Rows from block 10, named by matrix and row number. Rows with one number belong to one neuron. Each number is 200 + 20 x the weight over its row's rms, rounded and kept within 0 to 999. All counts start at 0. After the name is the row's rms in percent of the matrix's.
# gate: MLP gate (model.blocks.10.mlp.gate.weight, 512x192), inputs 96-191
# fc1: MLP up (model.blocks.10.mlp.fc1.weight, 512x192), inputs 96-191
# fc2: MLP down (model.blocks.10.mlp.fc2.weight, 192x512, transposed), outputs 96-191
gate.14,094,228,166,219,215,200,189,215,181,167,196,209,203,201,194,205,183,190,190,218,209,180,200,210,218,242,226,188,187,148,214,200,229,191,201,183,195,201,212,206,214,212,185,206,209,243,208,192,211,214,175,226,216,214,227,191,174,191,183,188,188,135,191,185,222,180,225,202,217,214,215,203,229,208,215,190,188,168,229,234,187,204,224,255,196,218,197,219,191,187,202,159,184,178,163,200,244
fc1.14,093,197,192,218,207,215,200,197,208,191,200,214,217,183,214,206,209,215,227,212,197,178,189,194,175,192,210,191,207,189,164,195,183,170,212,205,203,203,190,183,221,192,198,198,240,213,238,196,210,196,181,228,190,175,190,172,186,216,184,201,184,194,201,203,211,218,201,214,202,214,182,209,196,200,224,171,225,241,213,177,200,184,192,190,207,183,214,208,218,210,209,168,169,176,223,215,242
fc2.14,097,207,210,199,195,171,221,209,175,178,175,173,213,231,186,231,189,199,198,200,185,215,230,195,182,215,171,157,190,229,207,216,167,172,181,200,197,223,180,201,169,199,213,192,188,209,177,206,173,210,197,194,229,189,183,209,224,187,199,207,232,178,178,240,192,187,230,180,198,202,188,206,172,216,194,167,189,194,208,203,213,220,205,209,241,214,192,225,212,197,212,223,218,216,219,209,150
gate.15,101,210,191,212,162,157,198,231,192,174,241,216,200,183,206,234,219,198,186,203,187,189,205,182,181,202,186,238,189,234,198,196,187,218,226,220,193,208,191,202,160,222,194,207,204,219,207,208,230,195,234,211,200,231,208,226,185,161,185,211,192,151,206,203,198,193,210,202,208,193,209,191,193,191,209,235,228,172,164,188,179,178,211,216,194,212,195,220,195,211,220,187,191,199,190,210,225
fc1.15,088,215,218,178,202,200,207,199,176,201,184,168,224,199,194,184,204,242,217,175,193,184,245,185,210,216,218,208,182,166,185,187,184,217,181,214,175,211,198,199,198,217,190,194,184,212,180,230,176,236,218,188,216,201,176,176,178,221,228,253,221,196,216,211,198,217,202,187,200,200,217,190,211,189,186,198,199,211,216,229,201,200,172,213,150,202,208,166,206,167,210,184,171,229,207,215,195
fc2.15,098,228,182,200,250,190,216,215,232,200,205,195,186,207,213,211,152,187,212,202,249,198,182,209,237,229,223,170,209,209,232,181,224,186,201,177,193,194,202,177,209,206,227,172,194,227,171,224,161,205,237,222,192,186,190,214,205,228,245,176,209,197,158,208,199,197,191,206,195,186,207,214,189,222,228,200,185,153,193,198,231,189,165,190,205,214,214,201,205,199,232,197,212,197,197,208,200
gate.16,104,183,185,200,203,188,187,180,219,199,214,232,221,223,211,215,217,201,203,219,218,157,230,216,220,233,180,200,202,233,222,217,177,197,215,232,175,229,194,203,201,175,197,213,201,210,224,176,211,184,209,198,215,187,190,185,194,201,222,193,230,186,195,219,202,203,190,216,225,220,204,210,226,218,200,213,235,203,229,206,184,198,221,197,186,218,194,239,215,187,216,167,183,200,217,186,239
fc1.16,096,193,186,196,194,181,196,197,174,257,233,211,222,194,219,202,175,200,187,165,217,211,149,212,194,198,168,194,230,190,163,197,239,196,191,172,196,197,192,174,197,205,201,220,194,163,187,211,198,199,198,184,203,225,212,184,206,202,190,210,186,203,221,237,192,178,195,179,225,206,221,162,183,180,192,156,186,221,178,184,201,214,207,164,180,188,208,167,167,214,209,236,187,215,205,199,183
fc2.16,108,177,217,180,175,194,209,153,168,174,198,213,201,227,203,163,208,212,197,217,186,202,158,177,178,184,202,188,214,202,194,232,217,219,240,207,171,183,205,231,226,194,235,189,204,175,162,212,148,174,178,199,193,204,210,219,229,170,215,166,232,198,219,205,195,194,215,218,229,204,208,196,218,226,237,184,208,182,238,231,179,197,167,195,179,205,229,200,198,216,247,195,201,176,169,215,163
gate.17,092,204,181,206,173,244,200,170,223,190,186,225,185,200,207,236,212,153,188,215,191,216,200,192,189,204,195,208,188,228,179,206,197,181,167,193,190,163,189,204,217,193,201,195,193,231,205,215,207,199,231,210,215,207,174,212,218,207,224,212,206,171,224,221,194,174,243,205,247,178,233,175,183,197,203,153,188,221,179,217,205,199,195,216,212,203,201,213,177,183,196,196,177,185,184,201,213
fc1.17,107,217,196,165,213,230,217,226,185,178,200,205,231,201,162,168,173,210,200,218,258,218,214,209,210,181,227,201,214,194,213,193,185,219,200,198,165,183,204,200,201,233,200,223,205,179,216,173,210,148,200,202,191,223,188,192,175,204,180,203,200,212,188,187,201,201,218,206,185,242,194,216,215,186,177,235,188,196,187,213,185,180,199,176,205,214,158,211,209,181,206,174,198,182,211,167,183
fc2.17,107,174,186,240,210,183,208,204,199,199,211,175,219,181,182,195,181,218,194,217,193,168,215,193,203,216,225,211,183,232,220,205,193,201,167,186,218,208,185,205,227,230,246,218,217,213,172,218,194,192,199,178,208,199,188,197,196,206,186,191,229,214,228,187,182,202,215,204,158,194,197,195,171,210,235,210,163,221,206,146,205,203,199,214,209,204,225,195,186,206,236,191,174,215,194,194,233
gate.18,101,206,224,185,219,179,190,174,261,186,165,182,219,201,194,192,217,225,201,221,172,203,209,147,229,207,186,196,220,191,200,214,193,196,181,226,208,202,213,216,212,192,200,173,190,199,174,208,218,202,229,234,190,189,199,170,226,179,231,190,240,221,174,166,209,189,220,196,213,216,215,209,192,168,231,183,224,202,202,184,188,190,206,158,190,215,213,173,205,220,212,202,180,228,211,225,182
fc1.18,101,222,203,223,204,192,204,201,216,195,178,212,183,189,234,219,222,222,218,185,179,194,208,209,210,238,201,193,183,197,189,183,159,212,257,189,184,196,185,201,199,186,210,214,236,227,234,217,202,170,212,171,184,221,195,225,218,237,195,217,215,195,202,201,244,207,178,205,194,235,224,196,167,192,174,208,170,235,190,178,197,214,212,238,192,209,173,196,187,215,209,193,195,186,190,175,163
fc2.18,092,204,202,178,210,167,256,195,164,189,178,195,208,213,219,251,188,212,228,161,202,135,196,196,212,198,181,183,201,223,209,217,213,211,188,197,189,180,248,194,187,172,204,185,195,245,199,223,223,226,221,223,193,191,215,212,188,214,202,194,225,226,198,191,190,201,171,191,230,215,179,209,198,194,190,218,218,211,206,214,184,221,180,188,187,201,191,200,185,200,244,196,177,213,183,186,222
gate.19,088,192,212,213,204,186,212,194,188,216,165,164,211,219,202,184,192,199,165,218,210,185,167,189,175,224,207,191,173,178,187,220,171,181,207,192,253,212,170,209,197,201,209,159,243,210,200,194,203,218,189,217,183,199,216,207,215,212,234,189,241,197,185,205,210,198,206,185,199,192,218,192,218,189,226,186,197,162,237,204,194,196,167,208,197,186,199,165,229,197,140,202,191,201,242,177,203
fc1.19,098,177,182,173,204,244,201,184,180,198,220,202,184,218,179,189,198,200,171,224,227,201,210,168,202,203,185,193,176,208,181,236,203,210,195,203,195,189,175,194,223,215,175,172,169,196,198,186,199,178,162,185,204,167,203,172,202,172,221,202,195,195,158,225,196,181,225,228,187,187,214,177,215,175,206,180,226,166,195,208,204,199,190,182,219,186,209,204,190,194,178,206,217,171,251,206,242
fc2.19,097,202,229,191,176,188,220,223,220,181,198,209,205,198,152,207,212,199,191,225,216,209,176,165,212,188,207,228,184,162,165,214,236,225,196,219,211,199,195,178,190,237,181,194,204,174,204,190,218,225,175,221,188,220,192,176,216,191,174,165,186,212,188,212,220,196,221,184,198,242,179,182,170,196,159,228,228,170,198,184,192,209,228,215,224,207,226,230,192,215,209,207,199,190,213,175,158
gate.20,115,184,192,216,204,216,231,172,242,163,210,214,194,178,225,225,214,197,181,245,181,182,232,202,191,181,206,211,204,198,185,179,194,187,188,205,197,184,208,217,211,195,167,167,170,246,183,219,218,200,239,167,223,197,239,201,194,175,179,167,208,191,193,207,213,225,249,211,219,234,198,240,192,207,199,200,220,225,212,191,250,207,214,196,174,189,181,211,184,182,219,182,209,199,192,186,234
fc1.20,112,192,208,226,230,217,190,211,195,202,223,203,234,215,168,188,195,165,205,214,211,237,223,176,226,189,228,156,217,195,221,202,232,208,199,207,213,234,217,209,207,219,218,193,206,171,196,214,171,223,165,233,213,228,185,196,212,200,162,193,219,247,191,227,198,211,187,184,201,203,193,175,197,231,171,177,192,224,197,186,228,179,210,207,235,180,220,208,196,214,155,200,188,208,234,207,188
fc2.20,116,172,196,235,177,190,216,196,221,191,193,233,232,199,187,241,186,243,215,182,217,207,198,192,214,192,210,223,192,174,169,204,178,220,219,217,192,205,171,159,214,221,181,188,222,202,195,223,201,184,242,158,178,237,219,167,219,204,185,194,209,212,204,185,209,215,225,203,217,203,194,200,187,227,218,215,211,201,214,184,182,167,171,188,185,190,192,210,189,191,216,202,197,208,218,187,211
gate.21,103,206,214,176,201,247,200,179,196,209,202,200,220,197,223,204,197,193,203,199,219,202,217,159,210,213,179,196,217,238,201,190,218,200,211,182,209,223,205,171,231,177,210,176,180,243,245,202,185,196,226,171,202,217,191,209,226,189,227,198,224,194,203,225,189,159,229,197,194,196,196,184,191,188,190,197,208,190,203,212,204,160,210,238,176,209,211,209,245,192,190,201,185,172,196,170,177
fc1.21,091,170,201,189,221,204,183,168,181,170,195,194,223,176,174,184,203,191,195,215,190,213,185,206,191,183,233,231,221,150,177,192,176,212,208,216,161,235,209,199,210,190,203,181,188,192,184,235,233,188,189,228,199,218,236,237,195,176,181,203,225,208,199,218,167,177,226,194,225,186,199,194,200,186,237,204,192,220,182,215,211,198,217,182,187,186,197,190,173,195,202,207,193,201,197,201,187
fc2.21,095,164,214,199,203,204,208,200,211,206,241,205,182,197,235,239,214,181,195,190,206,212,189,207,195,215,214,189,196,203,206,181,219,225,202,186,187,183,198,169,178,226,192,223,197,197,195,208,190,203,212,191,191,216,220,164,189,170,207,197,216,201,208,208,203,207,179,210,199,212,190,239,193,183,193,187,216,179,181,183,220,204,172,239,157,186,192,180,181,229,217,184,201,192,207,166,184
gate.22,109,154,215,189,189,178,194,178,214,203,216,231,181,217,208,232,183,163,194,194,216,211,215,194,173,217,222,205,222,208,206,220,201,213,216,173,230,242,208,187,218,218,185,180,201,169,223,213,204,190,214,215,207,210,207,195,231,232,201,188,191,184,200,187,195,206,218,207,224,210,164,201,226,194,177,159,199,184,188,211,183,192,215,192,147,180,214,217,184,221,216,171,234,196,189,193,198
fc1.22,102,208,202,206,226,218,174,182,202,192,217,209,223,175,176,177,228,196,175,193,237,211,203,173,234,229,198,203,201,187,188,197,178,205,212,183,204,204,200,201,203,212,182,176,218,221,239,179,226,201,238,243,207,162,189,194,167,229,222,194,188,184,179,158,180,203,179,186,196,201,192,192,235,196,178,188,182,192,195,213,202,192,171,219,194,181,233,163,219,194,208,142,179,214,230,196,217
fc2.22,116,206,225,213,186,229,197,212,221,184,152,246,214,205,206,180,230,237,188,224,206,188,196,168,208,169,219,199,216,234,226,225,220,226,208,203,223,211,219,218,224,181,202,204,203,159,211,187,220,185,188,143,219,176,179,214,200,187,212,210,214,195,214,214,185,201,223,164,196,218,191,195,216,198,207,204,188,215,204,185,208,180,186,202,235,223,230,202,181,211,205,215,165,210,221,194,235
gate.23,096,209,207,175,208,156,202,196,181,172,169,179,209,213,232,149,213,248,190,185,177,189,212,206,187,208,237,197,185,199,172,210,206,228,198,182,224,186,231,205,161,176,217,213,212,187,195,162,177,206,209,179,169,212,166,170,219,218,186,237,236,206,187,193,191,206,194,217,247,211,237,226,167,191,209,193,201,211,214,264,201,225,220,193,190,174,217,222,222,189,206,182,235,181,213,232,205
fc1.23,094,198,224,209,212,192,193,210,175,185,205,207,166,194,174,215,166,212,212,217,209,234,215,175,206,198,189,206,159,173,207,211,179,208,202,189,171,226,233,219,218,223,211,179,212,190,242,227,173,218,180,169,175,153,225,233,210,198,214,224,171,222,214,247,216,194,222,181,209,186,205,189,208,184,215,189,161,165,180,210,194,187,195,217,190,228,218,185,194,193,192,235,187,198,212,208,203
fc2.23,095,204,228,199,227,213,171,222,199,162,221,215,224,200,178,180,171,202,194,227,191,213,208,200,220,218,175,201,201,212,195,189,203,223,190,227,238,217,214,242,209,186,227,217,202,187,219,191,215,187,183,204,199,197,202,184,241,207,193,204,182,180,189,219,218,205,178,229,200,186,267,224,181,208,187,234,193,216,197,181,213,217,219,185,160,200,167,206,204,193,200,203,223,172,154,213,207
gate.24,203,232,207,194,230,211,216,186,208,197,203,207,216,209,201,171,186,206,244,195,205,227,195,204,202,208,217,178,194,203,195,191,197,203,170,172,173,177,221,207,201,186,241,171,150,154,200,197,245,209,218,180,196,207,205,178,213,252,241,195,196,199,163,170,227,158,194,204,219,244,245,237,222,186,202,205,167,201,204,229,205,200,176,180,202,218,218,212,203,145,179,199,167,207,209,193,199
fc1.24,123,197,189,192,203,190,186,175,196,240,177,184,215,202,193,197,226,239,196,199,171,201,207,202,199,181,203,210,189,173,193,189,222,200,206,193,189,203,206,233,193,198,235,248,191,190,207,194,209,206,179,207,185,217,182,182,224,224,221,231,191,207,208,213,147,199,188,223,195,193,270,185,176,179,227,197,186,227,185,214,219,199,221,209,232,198,198,185,228,211,178,166,250,190,195,203,211
fc2.24,135,200,194,212,185,192,227,239,196,180,198,203,221,185,206,230,200,208,234,211,178,221,230,228,205,192,214,197,186,180,212,242,206,195,183,176,205,184,198,195,185,204,199,217,236,190,201,204,227,207,195,210,207,203,182,194,221,156,268,218,175,183,188,210,174,225,205,190,232,223,247,192,220,177,187,216,219,216,207,165,216,188,206,217,178,187,183,185,186,193,220,171,214,155,162,194,188