From a checkpoint of a small image diffusion model.
Data: trained on photos of arthropod specimens (BIOSCAN-5M), 195000 training examples, 19.3 epochs.
Rows from block 11, named by matrix and row number. Rows with one number belong to one attention dimension. Each number is 500 + 50 x the weight over its row's rms, rounded and kept within 0 to 999. All counts start at 0. Numbers have three digits each. After the name is the row's rms in percent of the matrix's.
# v: attention value (model.blocks.11.attn.v.weight, 192x192), inputs 96-143
# proj: attention output (model.blocks.11.attn.proj.weight, 192x192, transposed), outputs 96-143
v.70 098:628482402459455429518521468501493450519514550532503475536526515488502462548437546469525461457400514500531474422577508449407437446566576487405463
v.71 099:449518507449443505504484508529475519477503427438403483544540500557471457485442508430508545446494495559481470518549468447559402546513446523487482
v.72 094:514434435456546426568492491571464448471467486577418481532389497518478565616570527427400592570621487543482512496445522547538501450542397475521511
v.73 098:568637608476563537505520520535553524517535448452528571515617508428397557439483558454500461485547570466594447501485501497495438607463446530529516
v.74 102:448478462558426489510534510487531574452537592486459547546470488476485568585522483380540566511423436569465502531453614594528421466457477478545497
v.75 103:509514435493430479488477557446495457524553475483501428521509533435498564479433562559530518474515560526523480548556472500555481504584466567436470
v.76 103:508529490484457474507388400611481459432530474401512451444535535522485468470506521490540551580468537531514388468507553543556458454507526583642449
v.77 103:584432481515489465507454594486384558528495403370590424448511624473509491435512514521471434469518490406537551546436509452513517572493394522493519
v.78 098:568460465469533487651460514555458504488581494549594488468519498516500481483429499532455436496441504455524566435530445537438389548493485421617439
v.79 102:413511566509476557604512447498560485442518443561519548469481454444642539531488546492524486475495551539586447430655580515457471488435497484451512
v.80 105:416508550453515507504524423485556473498448481600449544426497441463566498521495546497483562461553480544449487465583535512504556473392460485569464
v.81 104:459405365485470482516453496474493420474422491483556437490475637528565543541500495476473510480611502514408557479592405423513511507458472570485649
v.82 096:400491532516507522486443493508458471471475519466517512409558470533441578539468536571471510579496464523599477596484489555443508608542470552477543
v.83 093:548588465476494537543475488519461483452541506494410438561428570461484508426449472449574487489541487661475529495434558583498510452402432482499539
v.84 088:480580440442469550496514398493524518565450477422474477597582503457454589514419510542505570474381469598490465477501411499542591487505512565466505
v.85 092:523444444509530453549484594516536522538566501560513443509538409475484494510542517499449510548460498482562474464465523480445445546449457447526492
v.86 094:483496544347516482512459471488483471500570603611528536501447478490543439477456514531516475520458468512645525435429548500446483593442529466489531
v.87 095:437436382449592550443478501488489450493488466586514510524492508464578457532473523547466496493505519498540481499474490563550465501569508513489448
v.88 099:522554504558478466484559521450486487477477578522477507488479504515507499455498541461452448501494523493473512555393535475494492532576462418551469
v.89 093:428515531487532524496534542586395436529499451577540551477385363584518340535479583545532436568518469495483494519424488516508490433499534443559462
v.90 090:512550499482461550555402431515401451456560486547560542495482416508535516511513568508435415475434566480532497425510438473414461545491570469568515
v.91 099:532489556455502499566476488442589406515470442486495556406483549459467431440546530529479529447459484467483480532517399548409498494448464476550569
v.92 097:506490554540525493465504461432434485535463488586527496482475403456623417535566450548486537419520438501531574543467620435544486517486511540542515
v.93 092:616522510597521452504488542485493559608562492416545471584468424487464498519491565490453434546544501466566478381506511417470566581480470423535563
v.94 098:469436415597497503512418513475520507532527553468511492492532456500377448505490472430574508450467554495419409577509412459579451525538372517501568
v.95 093:469452438570515540489515464519492432572457511533516488514490554515506366496480487456540442488471521545448461387588446516588508564576448528584476
v.96 100:549617565472572457574485554542520473511563416462502552507537394480362497415446472564508481458584576452494480495521482540451419458566442527496566
v.97 099:492543507472445445430643534489467514434529564569520527510465519520432516605495543490454463520409460474568552533528471516508493433520474504475465
v.98 089:461429532548507472531558439607474550584409537494431486552429489482521489496428451537435535454643594477484491514492455525404514493513445473511475
v.99 095:433388450471423494449451566467480505519488450513467470471477438564509444506478465480520471458389419466456558422538503476591513496476543552481510
v.100 089:534427469453420517557459555534466488454531441464590477493531386500540434451570482454502398448473446411458524495495487544628466503576511451501596
v.101 096:498392349525500487531489539443456585460385471496417545543485504483442464553529462533451469450502440488425498479534454531579480529415371502544447
v.102 105:471593483482497500536497517460522515474491565519459541422489402491586531473418492548478448507507499482602430500603437565521515479456592479455487
v.103 108:500509541557451546611525485483553513489507596548527600492489520542490453524546520475420480500415432594546540456530546565477495562539524452512432
v.104 105:501488510539446525473524529510425448469551484599549498501493494504445484483394422482504529523538542491421483529497493519540451548590475520474491
v.105 102:549563468514572542493461499609571512559469450428501453463514499493478485456524467516594460495505527479471558525541359520541445482575499507562463
v.106 099:340441491587578422481512399547456498464465497557544514483467479503555447523475491519398378456485501532452512510510487488579427459522604527485530
v.107 097:501585457520548461450455415449490506587562438487531468467485506535518422444495484539514499519461495450521529450505466616513530398445522469426507
v.108 106:485568532588496583539517424554474523531523466458438499492482509552513510527507473428548453437583399448486521482497491437548511531433437451553437
v.109 109:444609581487482493524449534435562548557544472516472552497563471486587535487417563446449441523454507500561468488472568517387505510396555516492528
v.110 094:479548455522501521439503504480515525395482558556416589472554568463518510490444556569421506503451493504463465487496538471478518484536472485470619
v.111 097:550508409453508515462544541493457596528431454530513556481499538413512579491462578537448524445439529457555534574466515505456525543518462438412498
v.112 096:464563577564479503573505449573509533409483501451458593488503549485482574494431524497510536500510544467580433529452474435473495558527505473442474
v.113 101:412510501480553517541493498509473480386521470506479456515564420473602508468402542499419520490511587522543550529478575539439517539398513472418445
v.114 098:460493557507514528525462523524481512527529450530555465527464458587452520561533506522430451478383448545480497463460577345555444431462477553468536
v.115 114:544540548525505468533578536550436566527535502438441498489542562488436461486536450417566514589596441498583507511574421437364485506456618535423503
v.116 101:452564395486380463356506416592488505552498584479458480496573562501483462553436479520550508488427543523467496520539555475476541567440493544475419
v.117 105:563463576514489453518433416522506471448412430505488524547454536492587456528521555460409550459503493539570428494540604594419541500547483497484561
v.118 095:554519503441535476462487476476491523463468478430407485537497527530441413565445433540580563547547461497426571474448513467572580490581427441560492
v.119 102:518503387546483496494464545503575554514563516544464489431360545521489471538570558505535551509534433422460503457432543558538476534462451480562511
v.120 100:505478517457525449487567479555603434565582430543542448481544449563495411475566482501555447475475376458462456400485512463527497510585495545531473
v.121 098:554469559525526518487561430504393568426477444510469585522546485421506468453536524560585617514546455557467515462482526412581462506522400522428537
v.122 092:447511386469501483581536530450519498473404399491418522483505487525489447436463521406539553486574494530466540465511520582513513466517495553586492
v.123 097:474551471501527416504506579520462485584542534569444443382496555511589540544483586468507580423441464525537529517461390444502488522485444492547490
v.124 094:530479520533479452503511532448469566470462503521476495610527393476535464456424560410538477516543458516351477489485510462524464524445499543531554
v.125 097:450503445490582469496458560499461432528540452581456441458495594501570540575500516490439504506469526466522504400597486589477553465357554488461558
v.126 098:527576431452492489501484478482588518465441503459494511477462525488500524479510530467529500462476583444463443485502454514500524540599386537613523
v.127 096:463535559532459496477488506529552483585511543387575498649485487531469576478568512525467522544505505490391520514506525508529534572428500443480492
v.128 108:493554481431464575555479523460471510505556534487500483495448534473554620414475492513443525589455539512517535531491457506440425592565626449477508
proj.70 090:388501463454501492436571417386423488422401611549438626556558452554434558529456538496531520444580479493504528545494541460564575496458447517558470
proj.71 097:455433472488473523458499524390501543503486451369426457540481558473574483503515451517528456498483524461501416485520495533465528507430566539474539
proj.72 103:575471510493547599474556555495455514521497524484445446596482427504561386527494434557498557465595598561568490427473466530524592458578497523482446
proj.73 094:546504395401570540526474514511499433509477490450504485570544526492474419506493505490507453557487486533544483497500509550503530444456448409526600
proj.74 097:440430503479555459484477448558507549421479374523479514527440505502477482604439440440580452426486472508415501531429544598470491485542580490440523
proj.75 099:508453499469497441470553450551559459461518503426459542510530553413516480502470454531522545563460527471528549500476502510464502509455618468540522
proj.76 092:454419564465592615486491523399554521500450543507482502411504537596487474478571545426501493423583522534467419543429599478591506521463535452539452
proj.77 094:508550519441522508467487506567491543473574516439622422386499517566498546401483515507522566532493454472516379499620480469488490508542481464516615
proj.78 107:545491460480417608561475495556375537483476567499512575457553503511451470491467519616446482506493607468473391557529520569507460477566548474446532
proj.79 095:524526541504508418485447468524510471543534448558476477530572485470568542541475457512477395542451448538537399517527456548526480507502500481519486
proj.80 118:466561518479580528529471427464596422446532469469604522443421571464487504515389400589493403470478576488538598499537485450553482523512512617466456
proj.81 099:528514509438507544471466516469486456419505432495450486617565636479454469498469544444495439480482466392525566445506468502528525526524434545554402
proj.82 091:414438494381527513486501417487502531502512443456425487493497537517564457599431500417484468490438529577431562574505587592480456471533454509520486
proj.83 090:476564492505528444474437443456458653562554493478503448577505418464484531518437498528502495548487509569482519454547428393465471460474537522480471
proj.84 093:471484520450591504436429456511583565497512497501550519507500566553455555393531513480475455503463571531483509465535549547506505439456580477496484
proj.85 091:458501617514489439465621518529470396464528489523504488471530465433500587525483495523483473528433528489471529497453512579394567465549403560443421
proj.86 100:497578583426446437488500550510455515524451490501596593483551488449556508524462593512514528560554474414449525458528441482501544480491475620498469
proj.87 092:622451475450466486493542519460579482541582534529545535355528536584453579511505542475530545543504491477477506513567528496548552501576519527557452
proj.88 091:457536464477471522568466554374472491450470582506519557517464475495500465522488548447484460452571337408410532507495515565430591567546471511463439
proj.89 099:581538558501616420424531583382455672566481563440543446528441475485481485487395506484617487555505492425562485555510464568523387539454482524493404
proj.90 096:604518583513493443574599548513516556539550534492505457576413469464510494440544495519509500448449504603505586548543500527425490445490419424480574
proj.91 101:527505579544538420448447491449612539484481550554564447438450508434466580497500431434509461459495556490411449500492542449453386490551544465464632
proj.92 106:587507563445522488527543438497539485593530481484519470462550463529515547441471577506545507507579500421550519491492394535475504515512484601448497
proj.93 088:412589562564431509458460543546494512466535540488531534550489476453528471535423371416431514464450524529477527448537499529503433514516521485464429
proj.94 092:485522396448508615489489476506544507552528528459505539534507546528573518531449521524489521606441568514532505520502506496508474513473452505597573
proj.95 093:527446500528566459504528479500540358491567542463493490548489556573485519436534509497524541480540504494492592546422472479510524488527537432492490
proj.96 090:549415471611575545485529521540477506384535593510517480429496475545413506490423559490564431505491457473594401460451510500508433555539610444514541
proj.97 102:511538460567419618463563505467469446503467492563514491601472540468473480452501456453539504528597541499440423457494460502538488504545469478563504
proj.98 094:551553525493479544479572615505464472475398466467437431528505554492494534459599501479586528499485551520536408545548532505439442496542513485432518
proj.99 105:473456537532521530466513563517568525471465554597557429438509489526591510555490515560551505479540520459563425482475531603452433484590600596510461
proj.100 093:493495603427485472511519566414444495467491582539491504509507556574539523497536500462494483535448524465584523477495512493588438559457456459499496
proj.101 097:448380432546568461520509446465533574472524543471516455460498488552509428523529458509438532443565535471515482477540526553517450564486488440532534
proj.102 104:498528506501433432435529403529516448438468459556508503411457329476526437574622496559471552442396493564514592506572461386489546500498514510490539
proj.103 108:602624517491496525478510479609506435504510536514519486469466540556476534441499473513393613447532414446544501444538520491505604438460416498487521
proj.104 105:583489433448484553537513508482424426484553524522498442504544572483423519428563624415556531522539479453517437517504486443586453441531500509501469
proj.105 096:547519485465507552482563546596605521508472637520511540442501582453505512501339499462591511565471504505528493431501521459500460473584558380506525
proj.106 101:501425516520529483486423635498561535575504539454528526493548473466399527636540516485493476505584557470538582469500469475592536492490456561526451
proj.107 096:610528486510488458517502427560552360573416512530419533520466559533540502509540400501508441476471533551578560512537457446539481510516454502458471
proj.108 102:517563461479462519519538387435438539479546431455428510526487527511389463484533447520517536492508513506512517451557504465432590441480452459448415
proj.109 109:544517544511471394430504525497512491456493508492552556495516484522550479463445491486433441526494484556473513478463429429478525519476494502486513
proj.110 103:609511584476534497535534572494529550502534503372484551589580631629554449389531476486531547493456506459438454478577458528557491472528564541525536
proj.111 097:555492521504497443425531475527440495576531494489500521512572438550444510485512426543445600606438592473535548472556501416505630455532395496552534
proj.112 101:459474532524462471544450506507472466579469446487512524663571531506495464552481474532497432552502511555484469481490469501469549460533515518625529
proj.113 100:560522523493446455439486408500462483447510484529496551607568581448614513485534468559527550575516488479502565448527575472521571460501505437538466
proj.114 093:540503468558417408487509535506510516516505547527558472402443508568559527548530568456433378437448502541578504473539440551522500587481448482523547
proj.115 107:525414497547519389538497575458469506519460464455518534526472501497536417488488568497470450528492474550507484483471529456532528469511388427520583
proj.116 089:457382462505483586553461521464508577473498499484528460518431395527517446518542403568560497393489486476468536497472449412531470475510506566568481
proj.117 094:530499514635485413510449523547579571405480440474545574360515494540454524450580380579422490462440541461539519443534368511521492510509471569537441
proj.118 097:420528457504591544540485579351506557435437502433505483513523465495484529449422592473594356433456552561609549444432492448409485481474492524491472
proj.119 099:454540496518506455544392501544509540525590477417535555537462604468460492639525525491656471536559508439421547369422503469553547425509454509529569
proj.120 098:484497518498588571538486569438572547511525574537442465439524490522446488449469513484488518531501493448485426556497460494436436528543562548569517
proj.121 096:487565561432496508467478505426441497515450574525496447519528526503512530458496499418553563438476561487505457500583421493541591486490362542552489
proj.122 097:536472523495541443397538575445486518476490506439417475500450561501598559471452497547565462563535439527500381477517559480508462578455525447517519
proj.123 098:561568547483535543482467592577469502469464484397574511508567527486491529523428469452472540436592410442580475482502527505533544526441507474498466
proj.124 087:467610513399484533501472536439498541483492538472420494503463507473446518520453579446520480567573478504480471516515554606595416388560522559484530
proj.125 099:609483471507488397459543432623505499559504462492534516452510479557609419542562432560535503534488504469502504482462520444512449490512542546523562
proj.126 106:405527465517505577510516545454549555493540493509494482586538516390399512446506451543492376422500522529468449497439570516456458470583537501473470
proj.127 085:534520432519463523543512469501533473509559500481526466578528457412508514538508482582436528424523496506521534539562577539446510546529511477601524
proj.128 108:583515433513462398447552555549394497509495511476517499562495538424542453588532430549462498499479496537499443542468536576474521558386506456478551